A small CTC audio transcriber, trained from scratch.
Training: soap at rate 0.004, 12100 steps, batches of 256.
Rows from expert 1 of block 3, named by matrix and row number. Rows with one number belong to one neuron. Each number is 128 + 24 x the weight over its row's rms, rounded and kept within 0 to 255. All counts start at 0. Numbers have three digits each. After the name is the row's rms in percent of the matrix's.
# gate: expert gate (model.blocks.3.mlp.gate, 16x128x128), inputs 64-127
# up: expert up (model.blocks.3.mlp.up, 16x128x128), inputs 64-127
# down: expert down (model.blocks.3.mlp.down, 16x128x128, transposed), outputs 64-127
gate.43 105:147117136167183131119107128124121127133116130127109151093117165138109142097107121114156156127116128150136102123153125118138088130116124145112118140108075102117158167112136070127109101052089135
gate.44 102:145101166143077081124172134125156080148116145131143087130158103120099098115171132091144127135096117103136123142138124074123119134131138110153132155091151102152146104118178146104140149143108142
gate.45 095:100090141138110149105137127160135121109118148081128178147126125116099109101114101128082120118122100157084118158116107094218096091145152185114140159148124158127156127117123144123137128114110133
gate.46 108:139126152100104078088123102141111121132133120166112097102108138123147132137127158123146140107129120120132127157156098143137157132139125177106093133114135155138101150131130106124122157108140110
gate.47 093:084138126115158141133108147119107133141126120110131137158107177089114116126111139140114126114151134138167151110149085124113115103137129112138118080092124113136104159116117189149116115123112154
gate.48 098:126090096172158147115110154116137171096151174094175132105143114133124086106128146146130116111153128127157110123112160116145126151117130165129142152113143146116135124109173089141135079116112120
gate.49 106:107090111141119110074121132105151115083114138104115132184141161137144126135116104078092128150114099168113110145112135143123160138149118088131093126088146157115123143099150085179114115107144111
gate.50 096:140111146130137136125114068127202119068143128120149155099140135128135173107135111147122143161109121134083121148142093080100139143117086161114161143130115145144112134129128160163126078176168125
gate.51 101:148132154114151155082095183107126162147109133128141119128107120111161125154133104124121146075150101112196165155176100108087102129090135134117181121104151117138117115090138087135075141149123172
gate.52 103:144137129147122142096109104111148146173097136155155135106119115141123104129133096144130141115176138058124142121110133117124131134154072105149120096150129097136123176094167127144106152140120126
gate.53 099:129115171112128100116126058140104124159155104163152097144144127116141106126115115110119149090107134175160103122146134087176174144098172113161104184138111168117115121142146170151146138156137129
gate.54 099:099130144140107123145135082140199105184119121132133151148131130128103103169134102123117130155152090111098109112124095080167124153137152135136110138106108133112140168160145164096118150131127082
gate.55 098:153133086146115103118132112141092138140119164096132143146170148143115121102089148136141141087104120124127108137100138141092183136126130144187111148128158159144112120116150161103123141079128096
gate.56 108:104133173102101121117105111109141156106147118153101141139129162138087116145133132162115115106171158120162123125152102121140103104101140133125101115142151166131164156140155152137142165133110154
gate.57 103:144077154157125103131131139112152146114106111139149130114151119122156135160086120161113168148174166140092115116136087178098146169158128134124099132105131175099130116158096106130142164113144113
gate.58 088:113145117113139130130153158127120170170128137118117152129173154115114100130116106093110159107116150132137149109133133147129133116190094178094107134067122099084149139088128151143125137101132135
gate.59 093:149112116162118129140155151189111160118093108155098151117145167111151074135123149127126162118174144154134118093109144116128122069121170145149098095157119104177116096144145129144143147099097104
gate.60 099:130110138134144124106131142099172109160137112160146156123154142094139106123142121134139116091137114115135103154131113078167151129120082098144143098099087127069077182162104155165139130105119117
gate.61 088:118134137119107129079142179074158148123115119109149152143138076148091141173094087061102118160166138146139123105102132099141142120137145145160113128115139117133165131150086121088097130130125130
gate.62 102:151118133101121147115125127170125153159094151182107139148116121171122123159114097111105125118129108112159092173118170125161155086143143140129099154136150154155125118128151159113148110136123126
gate.63 099:129106132119172125123122130137156135154164128133123174172148095123138122139112107114145100171088079135144141137143078126136126130081101083151135114192104170150116140138108088126144123157150156
gate.64 092:115099122135106149150087118129117111122165165097134141108135174140154131126114083114101101121158112156099159110143149087104123129135092151135115158102146140145136146202130111143149145137122093
gate.65 096:092130127140133130082122159137146076159107110144143144166147122107170126108129118101131142145123141145118113187153116160108133127131103159170154113124161075145122107138134127133140116082146089
gate.66 102:100126112087139088143118134089130136141134107140147131119137149143141131125140141115157119132173146118105102142136129148172106079070106140103107150125120154103076118146153144130145133071143151
gate.67 101:102134116129165153112111154136108115122125099154122113126103145155136090099104132120147160105137104112160092140120107152105076169060144127121107123113122131079115156128141084143137120097070090
gate.68 099:142134128107125098097122144107127120107090155146118132133093174164116149112160116143108123124106140145122080141147116105126158145105107160106099126184110125135116106083106117145148154131143107
gate.69 101:135138093100126141122145091135138146131170129149119093146143138133105111117133107098150158100099149079089065117127102093158131118099089167120116098096137146126155108135130159129093117076160104
gate.70 114:106045147135124101146072148142128125110130158125112158167117087135117139123132151155106101117163079189160150104139117127166081138104117125125140178100123134092108118162127111126156123129090124
gate.71 086:140096118122141146138089136161126098094129122154155126136115150120150136100125132135143096157119125141119090114125093105142061143098134098130110146148115143115122129112172112109128185117109135
gate.72 098:094150099131162194114155164140110120153158155176154136116114139129093134157173072139094129141102115146148107111130142155170127139115146103138133143129119126151177149117080108141133122103144143
gate.73 109:119121094112137103093116147142125123103146121197139103150140122100125147139103099150106142120155128092082125075146126202161117118128180103156125118096102151133114099108138135166129114136106141
gate.74 114:105145151132136133141101154125131089117120150111118094101146172068155147111180166172145133143097122144167125110106146119164155141126132179134102120183135106152143149101153138130108107118098123
gate.75 105:148114050146139111125117161092137135131149093155148119129151146182130124114156123128148071090164097115168168119109107126107145159146111132122180153110101086122136106114136151098121157139115126
gate.76 100:115124146074132119114127161173096121101155086152098148143123162113109122155115180160110160099131157135083130120129136136149108114136132153116126164163183119092150120144136103123149122176135130
gate.77 089:127124127120127118156132107109160106103101132147121099151121145117100127143097143154142127129067137150142115126142113141107181120165174101186120111112085142105144128084177141122073121110147152
gate.78 092:101144150142151105119146153131112155108159128117145126153106137149099078106079129142135147131078134122129117136118168093114124137103173154098146160095100096167164148155127105154097105167153111
gate.79 111:096137136093137130143127132138123134131124161105164127154136113118125148138097113139126151126132168135135087142099129129154151146089146069108102134108144150075119159172182133136117160112103104
gate.80 095:140132143129155073120133112142094155088133114116114104139111141099069129157137107086126149100134133143153130130119132127148097129124110125098092173138127122092126135136125106124111125152143144
gate.81 109:146142115093099139130103126146146142133131110140146164137101103095120114143145139114117129132109140148125115128187081160130153172067105108082118123108147179116149167106131113130142156174165120
gate.82 101:139143119141124133151126137110159094096114098117170116140147164172153084117127132149131125158139107176112122112111093115128152141188122140117141110118080097128106162122177100133146186192125110
gate.83 091:183138139169140114143138141097133152115184131141164151130142141106107099110105124148125130127092103135099122122127127159096100136128131105153142180105117117175111110089160109146130103127159164
gate.84 116:133139092133169089142107131142114089143133127123122158144096140197096125142102152145156148104113155145142136139148130137181096124115153119158120136125105139109198122111131077154092154131136149
gate.85 092:166134152159109111129154112136072138163149154122117111143119097137161130145097135114142140134093116153133180155126152120139083146082116174117124142161132113154130137136117136133091104152108123
gate.86 104:120137173116114141077130146119148133111129113125134109140129154147118148125156140137088155153108127194124116153143121141093142163194114149117088131097154086157101155110134135131165121161115116
gate.87 100:159115104100067131113092118112092100163114139090130143177139103126096154127125122091178114130118117122138141168154115079125131143116133113084141114132104142107114099147133127114129138062131117
gate.88 100:146109141123088078141131120130144150144102093126104107096110126144113088111108141124132102131096124086119154153131128146130126115165076109133138117124102160173116143150096107072159152098141104
gate.89 099:148095159097116100160090109105141125102149112094168143144093079143110155146147118102139132120152093108129117120127134187158106165119123155194137112117138098123129111135131126111118146118159173
gate.90 104:144104115110117106131127092135144144111161100105148099132151110155169123118148118082147151123149158154136097125116132127146157095132183114121141132134134140135124158122125171175118140115136153
gate.91 096:120092118182127145116098142144104083170120107149165107131117104150125120135130107119172123167092144085144121163134117094097150137086140126110090102113109157126158129136168112083103090157120116
gate.92 092:136172152136108162079149180133121140109109131126121151150081141067148091099104132121149111137147170106159160135086104113104145132129121109096184127109157141105091102136102140143127147137155120
gate.93 091:124089146162147158136122146155119142130111127121177146157088085160135110134099175113201161142145145129120094099115107120109119166147148128129102117165111128130137135148126129118095088154124190
gate.94 095:144172094113101154111101112122109139142116107123125150151127139130116122152114126143151168127134131138145139133138135092159147067142122166111176131133141128166109159132164123135121120081100137
gate.95 096:127103127093168144101162134070163130118137123143149112144120098132124124074137141072131159107126140149159099115126111116124163148149128112122154124128105110161122143122153134131148132130136122
gate.96 101:152098128138095123105146121154079135128091120164142142134115131159147109105105138091141101105072147163146134096091105127136074154138108143124178115152149126112122121096086167121087159080113184
gate.97 094:087124162127114079112132093135137124154117174086158160118108153082107158107161151129098139180124139132146134142133138133154112161097152120134137122123108150123100140162128131119130110101165156
gate.98 109:136139108122140087131137102123132126136144166125106105121151105108098175104134118146096122145161160175165129108156129101096112094104103159137124136131126155137144164124151112094132108121097140
gate.99 107:124088147116142127108101128092120100141128171143102149108096153143129100177149143074157137123123106085146131110156111103111135147146117181166144109138145151157151141160111071113107123164122075
gate.100 099:126124093138119154134143099116098158156094129114088114106142089093110167127138151114131110143109126060135130076107110129149107100124122109141127161120108105143112160133139132136133184141100137
gate.101 103:157129146133164158116120108118159126093133150127112145098107110155129122160137111154174091083150132091164117100083131183174159131111137138128111156095152173111108143092128087143104136136131153
gate.102 109:093124121166201085162117134107143134151126068179146157100138172175127091161130115166140142122147154114107101129133133111146124148080159127160123138138119103128142129071130102101097116131119146
gate.103 103:126128154141153137122099115154128140148134101140084132132100118107146098144154093063070138139127155182149097137150093089169174139149094099120137157135121142139134135155097117142140130111131110
gate.104 101:121103139158127116108095134171128135103121091150143170144119145131092138156080151130144143116137160110117116154142124091149131108138138110118101130086060111114130120139142108151153160144130131
gate.105 116:111113105143141151099084143147151123142132161120110147099173128147133136122107168149149096153109146123152082134131141130139168122123153169129118146129122123166112141072103095153123121138141159
gate.106 103:133074152122164144100085159137126118165144093129089153135130112104138097163095092123089163119114089146140126119114080109125135127181148129130132121130108113091082126153166161143150113117151124
gate.107 101:143132157128133069109122107099069144127100104097114169119159126113120131115112089098137131191107131095177141105110127131151086137165127126123113157144114163092118139170116087107130126155108129
up.43 107:118117094159143106108128151126117121130123159121091146186163133133090151143128144120196104137166123111113115146137160115121139154132139104133092132148095102152200130138148093122081125098110119
up.44 124:117124122112148110141122139099118117164134138119142106153155160154100091108114127109150102097127067152112121132137133128114144102152136124130121199102128098133157140125116133114095139100160137
up.45 093:125141128124119102121095120123153131124125108130141163126132105135170123191151134160110162139116120122133116126165143136144164137102111155112100140110114112142139095151140126124109159111099153
up.46 100:133189132143144168155095131102131126134130108118148078125108093089108093085122122095111167103181156113145093145117134125112133097079091094120150133102117150158122087136130137152127124125111119
up.47 094:136140126127144145163101123146130155106108125110102128148119125125116123094109117183135123137127155098139126124145113115128113122145140127140128091122135115100147142139126182125069083184175155
up.48 104:088092116130139132108115117083139091129158170151125128163144095175154094157125101128119150114147150105124132109169129115125137134139106087130120144124120157141118131103143136128151086127115114
up.49 101:117149125150100144138145128081123110103138158153100144114159109113175168129116111103130145144100155127144152136118178101119156099134158138146190143107135123102103068124129129137183146121118110
up.50 112:090155096088123111132112140112095128130134126074155138132133143106129163169111113092120120145132141193173076103119142158177097132099144108098128106121163119139116165156100119129137144168103136
up.51 093:135137138150125141123092137100157139142137116114153087143130096096127124120118110097128138100153114100183110139126155141116110115112077139173173143117112102105122094123142122137096107143124195
up.52 100:175113128069096134117100119105136116116134136133097093113110150105106127134139147098100125135119122121145111150096106160157173145107122096165102077114144122154129121091134105123129140116120118
up.53 100:123129105147128124119143148142127118122128130091135105140110137129131163145120098195131108141148162141127172133059130125140129114138090159107166093154160163163135126172125136132145124127086183
up.54 095:180168110131128121109154162093109147082134145132128094137109102131130132094097140170132148135112132116139139133141165125134144097131139154102109087145142129101124097107091110167130091131097166
up.55 099:108131161116127185156145188114176089168110126092136138132148110139133141107158138140138094118130131121152148126125122133121135138114139143136090107139119114142109136123160143116125163148113155
up.56 111:145109123139130139149106127130139121079163136127121146127137145182121130115131144135109117129151117098146129137144084123098174118087143122130103149132145123153154140144154103069126144119125143
up.57 099:164097141108109093116108136140137123097151103157110123098129103129149142141107117080120155151168113113109164115129121147104133145145120138122117152101098185143148130136118083115139144117086143
up.58 088:143138135129124141147131134136123161166140099102178150156165137112142100100132105146145141132095108111108104122091123122165126122115089114139124140052102136135090107084169144114127160067139119
up.59 106:093163100148074143126117151162141122115110149121126122126130120123115160098117103116120122172106150153126147150163129147132173158156164119103212123114154122111121155112142177095130102082128134
up.60 087:138124119073133150140126090140089098104122157098084128141113108128113160152127149138162130110132145135116111126117140183149113102103147161119105165115179114159140044112151132106111139148161125
up.61 088:130106165134130172159124081170095116140156133125116056158089149105148110135166116131137139091106111159147158158125129136118151127115117116130137098122157108131121148142172143122133078146134154
up.62 107:141134102122165137133121134104162169097119143129122155094116156133105149123196156134159136097086139148132118092133093153139140113116087138114168106124108157110137106143085132162121129136134135
up.63 095:157122095176136116105131130114121100149106095167139120138141130156119161176138140116115083127087113149143091114144080113148121114084126082119161114107157117156171155120103125130149073101147127
up.64 095:127135131113131184102171157139118115097118068138160077144127083145115093182130110105137152166125135114120077140107106103111122137102142124149114126135126128086129121051137117104154124111132167
up.65 105:114132150102145124150124175108133116089141146144131127144131116136109133149118118144147101115163100077151121125089147135118141099101160151123116153128129187129163116132139133123134114128107137
up.66 101:125105139111140114084140111109119139131077121137147142161164159096144109174121117125145106147089182102158138110097150092103135149156136114145142123150138128125117156112124108145098124103124135
up.67 108:114065140134142115139114113158135104126108140088116099129169137137118088179085145123138099097129120167130102136133104128130119136152108112111091137122112139127145106146110171108072131144138124
up.68 099:146112126117114138148103107117117148157131129118174131128165126088104108076102103126133147127137110133154145118082176098107101119152106135132179146092135126168144109163151106089137089153113143
up.69 102:143135128093131100167091118114139110110146118126093118116122118083076168144137127149130069096114175161107133146139138094069110089137135119104154118124106096154120122130150186103132152146174120
up.70 107:145119140133138090111118134110121135140153085128096137131116114101158098130126106138121105174173138145105121165123138090138177160131127147152115140150133122130084166152173126117168121072094122
up.71 097:133112151075126131118133151159132086107114108114108136146137138124119149122113143116117128125164102123100115136131107085095028127145170100169124127139136170136126157078124111113163133103083123
up.72 093:153119158142098144158114112101155109136091096087139122133132101129145118088126102116137170091161107167084119134095075162148101108149167138150108099132110137087088107089141153096119121140120100
up.73 096:110115104102111089113084150162138142113115075155117129165135128110141147125106102108138083127159142117083170094144138157159137179133124151124120105106149152111153107106138124131122081130136164
up.74 105:115117171114121109143102124146134124100144135157133092158168090134128166115091162142145173120115135124159135152130090126115136096158093161168130162151128144104143160146179092118151120123145123
up.75 104:092138102145128068168119110117105122124157084162182140136101146164113145143149139145094147153180110116122096123099142133072155118180099088105095143093101108127155122148110151116133117122135114
up.76 101:122087114167150114129115081097098149141123148099165165122143108161134150095112077125127094168100103094145115156141128117127164141090112113136145118104062138160102142111109152145116149091155151
up.77 090:154126156125111105110115143075129106121106113125162084177153160158096123150096157122144145096079105113130116116148125111132134168145109142121175126153126135117138114125138106101113156084114119
up.78 096:138140136170109135178093153155117177118122116144133112096101111146121116104129132174132122115082122128123150171131152170128140163100181085112137154118109164132128105118113143099103116116152097
up.79 107:144112125101107121113136104141140138197151136143115090150118120136127116117161118127119120122132095125148170135153087153094134151148135087128113117157103136134106106136160112094167131104120131
up.80 100:110116107094129126142137125123097081140122140132097155146116136098180102108131154113119117132106078114104119109131090101095121122138135129114144074133135088133128111151102166107167135164115100
up.81 110:135114144153148105141130152088111138153096143115118107091119119138170155118127117140122157072114145108158079145112108133149081096141109136127094119106086115157133129177113126149163119063123146
up.82 108:090144082125126155180142166134154117132162143110110170158135151105117135170136123122119105103113134132169121176118109119143102110102084174153169105163145152120081109119167120107099148099105107
up.83 101:127192119150109096131138131081133119117098133141175099123078126161164157157109162103142150155095150126136157138114114126096114131121159103100157161135101063155092155135129120119082095154116133
up.84 103:092122106131120140190088144123089103128197121111147094128115117123160099159124163173141123138118116111109103171139099123143123124106105125126113107128113137133146154140167131113092111108151095
up.85 104:133157113113152140096089105166145124107140129119169156152113131130092101069159153116112116134103169100127122152139100103134082109110112147124161169133130141097129119082146082065152118094113117
up.86 124:110120112153120199119133157138119125120178154104139108102128098142150108126180137138131117139079131173137124104091099164136162118151134095120126122104098102160139125099120072079133122147122125
up.87 112:127150152144159130169130130102177158101067124153144121172124126139132108111138081111113111141102104140138155134163107141179091167126141154168127136089105123121127158137143089108114104085109136
up.88 107:163132088167112132107159219108153145154136125140154132140115109113068102152109151146138137131121136115110107112116107120090115121094137099148135121113130165106094107084132124121136116172164172
up.89 097:124117140094127084147072116101134141143129122099152116163109132172143132155145109122058168119105113126091124121113169136119137137114098141172126156103107191132169136158136136122141112165130123
up.90 101:102132105150126150085119109106122139118092156146089097137135099086123138146122156138134111128167108125105153104106169163144107125122092102101129130136115126158116111145120155118118104133154093
up.91 087:129101122172116164104087105168111094149122123119177095140106153161124135151118104111142145134107163125119141165180152092124147132096151134094093080114080161122143124149154132082106132116093117
up.92 101:137109122185152168126132131152135143135148159110121133128156147074117129080120119130126097110081173115157179130126092122099096151141099162124149180091148104145123076120124089097124140161140132
up.93 088:124120107124142141170153099149072171141144144129162118159115137109155139155123167147153136143129143148130075073122133118101124132153141112111109097146133134158113139148153119111084098115078183
up.94 092:126130115136109133146100079111138124147170120167141147104098118111158119085137136119164152123121156157092127153150124132131130164148056119140128146185145128113109117130138160164148146097131127
up.95 106:106126172159142111151125137122129099109113124133173108151142106124131159106125153102165124112102121179126081142120114109135157125128150154134124098103140061112123159126122135079097166138148116
up.96 099:123121115130184159140153120138112107132114186144134130112114118118098136123129084116124087140173138141116130155134114068108091112124120155139141136114106125140109131141131103123115141095143162
up.97 087:179106104087154171146101122112140104131132127131128113137136115173117137152120089128164155121141130118082145141057150141159151147125118119130128133080146109119129143144115142145111138119121072
up.98 108:141125130134130137142175131096132146119159107171140162143150142077113122161117136112144129142153135169147119102122101134137126122143075160118150152168119144149115151169144123096093162123073114
up.99 107:115091111091152095147107196112164096136176114116094153107143146127101152173084135129098129147123123129131111143143181102102133149108126165124116173144134129104151133097151154135108145182106109
up.100 088:094133166138127155169125121138114122149122162095103110066171110150101150096084137118073130164123117102139159094135112128107138111144115127105136128142130149115096134168170143148122157153121091
up.101 099:136129120130194177083113092117131162094130118121121119112100085134126089160133140096146115085123127142155137090108150139138170197136104153139117117113170168136148151134125112144108085167130115
up.102 111:089106140136128134106124126111100143149175104130115109106129163130153136153113092151121121127136162119135124139116082139158080080135156132157094136131159072135130134118120103158154123145113161
up.103 095:126090119118127106088150115139129128107111129144090092126114108081128152115141118107139093121160127156117083158151149132118155116115171134180096146086117083142180144173105156136129101107142062
up.104 091:125134104136125147108106098068131074121141146133131145126145102132155153144134153141150116154097115144106117161118127127089117177100102165113154163122164148126109100089122146123093096153152122
up.105 124:147141089128118148118109151121160153122152143156130128156168081081185107155121105126116132093153093153102110100142121101122135102144111166109106114144128158172129139102104081106135119105136152
up.106 098:123160089109120112115140123077118094145142109092118127150132112119136125145149137152089154130117131133093103150136113165135146135181082133152140061160109165116161090117145159123140120110116134
up.107 106:094174166138112106118100129123118153151166132112124172101146139156094117126149111093124147109107120131169153091131130169154130110185165138103137159147131140105100157120149105139157120143125163
down.43 109:154134051140099128149106144148120133110142157134136128126125151098089159123120179098122114149119142109157106118105137099087104138153082134143135118129136127140130122090115100112058142158133124
down.44 129:141170155112151125166136128111143139128149150104124109145154112093133188127169135085154121080103144151085091117173124154126114148151142120135059168128114113170122112120128156136098162155150178
down.45 098:130110114131099104119076171138104124098095109119132129160135084161107145125131154119160172125146122133090131110113091077108106145090143121167147147111122119138139112094141112154165094144089144
down.46 100:134108148141134138140135168156149106102120126134104182128104100150126145149093149173123097104173128125143140180152169108118148139139152155108134108110120097173143124110169119122066136122139115
down.47 094:162112093122120147081129136126146136145108118114101145107136144154148095151128099164128119190119155120163146112170130142106140105106145114160165105109127147115134113085111130159062142126121088
down.48 096:175183144107141143154092138128098162115112116119148105114178108117137195132117184106119138112091112163130137154074102121124110139121109139136140139108133090133124168129085118115098183147129095
down.49 100:119096121118091115137092141141116142126106157120144114146099131161128139126177101131141098111170091095117135136157075164130132103132117117136107145137146075140128135106090123128157123087103090
down.50 110:098065141093162125127079146120102136109163125144143119133125125128079130160074183108098142144084125142118148144191143114115119149129145158149155111128150133155156143140130138101147109119156126
down.51 097:093127093140157141150131122112120111097126107126126131106123112134131128072104168118105104147104153138088109135100148140151175107161141186159097122153115164151146171152115156134152145119118114
down.52 099:118153122114140128100146133125121135134171126111110149147161139127110123163132140136083142156091149147070106158136120116108152123095155109110092103178128144089114118132141140128148095129160123
down.53 096:135143130114145173168150114127143187117103100130120131134145103139113098111151187070163114072121097111110118152086130132122139130124160079131102130152142120057087144112155158168149130117131136
down.54 101:095139114127136093172111116101140147140079097107158158130134097128150146119154122103096096120111115138111151149114127061150105130137138154125115139118152122102150146142120100147138177139121112
down.55 098:171106122132117106155160103174148163078132105157066127166154156101113077129119133129145098151128130131142061147134121167122103117152089166150127122130138113097169137137131120128144082122150119
down.56 109:151136149164145124152147087154151135122106140116138125135135101123143172094122124136154120157112087139135153102127130122130143186160138114126133087146100117151080115092118089116109137117154107
down.57 099:139114102179131120129151107153142148144134157103128165111100142113098114138139172083143092122099102138163116147111149115147124142093117104118141084123133080114136138110114118104167123136173117
down.58 098:121129129124182111124081108129152131088177110121155107137130100116172118114188152142118114095128109125122149122131107117120178134066156093126117102131146088191128121126151102085117164092151164
down.59 108:153117149130140122141175128156139137117147131102161104129107116133089117090142159115113143132109130133147126128107153120126115151153135144084126092128115166125138148133110098143176149090142104
down.60 092:108154159112118129165118170165162142153093133144132121150150107111146109116161145164157107128088075081122143077107114115141152095091079164100158142119126174084124164126115169113126122117140102
down.61 091:139117087110148102152115114104144107124161126086118125168159085117097144067127120090102135152140131149156120101132122143125130158157122122145104155123150157137134102117098141147131120096151086
down.62 110:087082108142174195107101143112113105117136138124143119135141143146064108118129101112128083123145138116123147101121108131111157096114149128152125127151116130139088093151146125123144098141142130
down.63 102:158117135101093119111076130108125132099113133151172107104098166156102138072162135148151102080201092113111099088160145111104152136109112128120124127108129145155134157069146178124135148152120145
down.64 097:157100138144102105113117125115147093146145132129147112114116167134148136136162112136143118123116112134097158113159114131141128133078155142122111114124103115131145107197092106148132145095139109
down.65 104:125132077146190086107098151092109110134157084134156114140121129106138126163118095110088161123158129128160103201144128161131199108131142069108135138073139077125124116116141115115134160105136133
down.66 101:093119164104118115141112118133175155127091134077138122102143160139148164141157091125155103135151155081113093100137176131142159105120131150105126175145140171103110115155139136112131131156157080
down.67 114:119162123104150138084120186152112094139127083134127079154106095147161121134116090117199109157128119159128101118149133117150135156125165128095084138132136136086126118113108082121122123149118098
down.68 105:118136139141124140142137150112102091130133115151117164118103123161097175087080129121141130159121123136078123115163104115123114165109125081126111121115138147223175143129123122133169076153142160
down.69 099:153161136141174125085109156135105070144147149083129140093131133162123131154100108137117166125103129106126143150119123165146139132167149206117150142128162123178135105142103136159128116138114099
down.70 107:151127113099141135123138172090083116136119111097153072120140108094112160113115127053124115164126120106126116127102164164107181099146111107123193125134125136126125186115138118109129147122107166
down.71 095:138168087147119102107097150105124167162180103122096170098131149112129106141132124110155125104122141130141122140106160119102187105107103153135116110114076092156121127187122153114106161135151152
down.72 086:138123132170164122109158167119120156158125160164145119143160139170157113140093135106131066113090150117133122146157114132113126128104121134117141149102140122116139153102116094171079135087092107
down.73 103:143102153151135090153131134145133115159169115106087166131135163150105123117121190096122090123103132099156139117106145108093102154132096129129129136114108113119142132085129173073094162115128105
down.74 106:084138131129143179165130126144102164167116160115139098147142146178109125094121123095118155160171128112140082123128130116108135149113124107106115134132104143101105150118140112141112093107133104
down.75 100:151137094113122142094107165127096165155129133130179110131126127085123118165118125123140119140120121098186117105164144130109075106056132076128160131127069142091198166124142133158162124163122108
down.76 092:116151121117134123143118119138126090106120128146088133130139151130137146133116167124127162151127143144073155138128148098131081094130046158180127202152167139098156084125120128140162097169142144
down.77 086:111103133115138095122125125130124162169160130144107119126114110147139148123112130081109140130129066161098148090147121150118101090110129143139129107165166173141126120139096168133093120170120100
down.78 099:156099130140127157134138118124106158115091127140116185084157118126129101148159148172160157127116173123090083142138171121123125095135115121131077118158108134133098177156128133131151138138115095
down.79 108:136135165115100147108109136146111121152113148097143169204162085131114172156112107150086118118142144117105153166118148152139143135142173131081163129161155103137154142159169122134126123104117165
down.80 102:140138109107112153095121160123149094056094179113145113165150113142104158156114126132128080145119109142130125140119122121122093177148146117136072157132119102125137143155134114103134116102139103
down.81 118:110129135105091135104153113156136116162130113138113144145115105105142119136188097160102108117150137101120118122127116141146118211088119154082134128135127150147154194163145115160136107161129144
down.82 102:124133119104115124130141119156125110182138137139101138129099091170133159143132121155120180107139124090097154130115130130109101160115140124141090148140135185129122152131115091109115126097108136
down.83 098:114098171126121157152099164137141130124102141106159140102134104150137085126185130127139133119142119139136114151172190142149105152137113119103100147104097164128149119096122137136095132097104135
down.84 110:114166130082105139113157122088166146128071090172152166112149106146151136124140146147102151130096120129144128143125106131157145135138134117176132111081100133128123111119128147118114116169101154
down.85 110:131133114155145144113142149208114114163101121134103118124098116146123151146115139121162158102125146143149137129118130106148090112084116128147153141129122147136160120153116124085146186124108110
down.86 136:144148116171141103170130124140109141149130152130147151096172099118149090109112119125162104105134126171125100103113135130167138137137126099136143103072066127151114086137133085113107144102125112
down.87 111:092165153194172126108117114122142169090087097139136153148108148090149086099115150147096100130115115183116143126105135170119091160140107112168096145099124116149108163141120127151171127096110119
down.88 100:121104108108129090091121090142110135118110141115102136128151085146173163128105135164164139115042129137103137090115112120187111193145156132088129111126124124138182133122147120178143133134119116
down.89 096:104080107112126156133141087130089095103120145137104131125140161100092093129128155141179112123122120140127135140138156112175148096114110122079137146131127180092135125130095144166137153106156168
down.90 101:153125118096118089123128092107115140131152136144141123101137130133186087099131114115106145136141112122136080114142110136154144097161144095115159126135140141105137144137127128114080158175167138
down.91 095:118102105116121115132128090140141091098102190118115113108117153108149135136089103149117107088146084149127121108126128143156130159105158162143122096128108144139093098158112176154102118108143143
down.92 107:131134125178124096157151154119170162129117159133146118167163111122118101120094117126110131156105133150093130121111162132134094151109135103183144162132147157126145138152135139077075103147124092
down.93 094:161139120114169107079141163132146098148106100131122110112142157130120135123083110100101115158109089113125139137124139114133138107142127132126107167162139143151150129108107146160165136116107099
down.94 093:132107182138111104149121133083121126104145157100139111136107115118110175189132119138112132138141107135136138115122163132126110101113147119113158120104129127168137156175161146177138076137117163
down.95 097:149105149089159111137100131157107133075127161149171156082103177097171146140098074142127144148108153090125157119128108127119111138128127090106113133134147155137132113117143114124148129135149085
down.96 098:101126110136141115130148134139122126077110111144112143119121136134168097110107148158152121139077111115077151126119111139136170125109093127127135133131147111097138136160139123138118106135158150
down.97 095:119138135112118121133096149140138128150094178105148135159133132118110117116098129120086145151106141133120156118146121136106135141141116111158160122162093173110130121163115118097102133142157109
down.98 107:133149133092122140160144154113143151166096111100155142131133150126151091164143106122137132114127131148093135094095134105110164128173152157092150132094112112135129108119134117127149161125133109
down.99 108:114099178172116125108084119159145111142157105129104128123121114102119145143114168147117121176083115071127166098178121146116131112103118144103122158119126099152096124153126118132141114128098186
down.100 097:143146116123097081125133118133147106115154100109174160133112138113097152121135125160171078141138114137100168143109140131125129155146139145123109096110125117133147098139112125155106102132110152
down.101 098:119129155130096119154103137097111142149158089165128101112163108129132117145113151102101095172160148126094208143127102113106094128179150082138128113104154089147165118112135154126142121122111109
down.102 101:135150135130114081144152117103130139120117142102107106145112152103136112141141135121047146131145117125095127108130167104105135190103092093095115124121173160110112134137161159134107098119147109
down.103 093:108169092099136138155145133161115175105150117082118155138095146140104142123119116102121150163103174110119152105153119125129110104121100091142156089143111137104141133127117125108107145107100140
down.104 092:158082115106120136131163143133131128133138105156135111156110134143116132137112134098143117127134125121100077118096154098120097133114090118083119125071063163128132113120155117154166162133129081
down.105 121:129142126113123147146126137160123113106143105157175134129141104122142119099145136105126088143131145195125139126069101124137144103076093142146109119134118118135106181156157153094141110154128155
down.106 099:124138155173177122110159121119142136109125121121093180094143119136128118102119159152144167131107107129094119131133147120128103126094167105107099104138126122112106105113115134145105169145155128
down.107 099:083137135112128145138144139120144150101111150132148105079105130129100083153132144137099127095104096149116129142153135174158170085129129130110144145108097103149132153099130162169115162118118181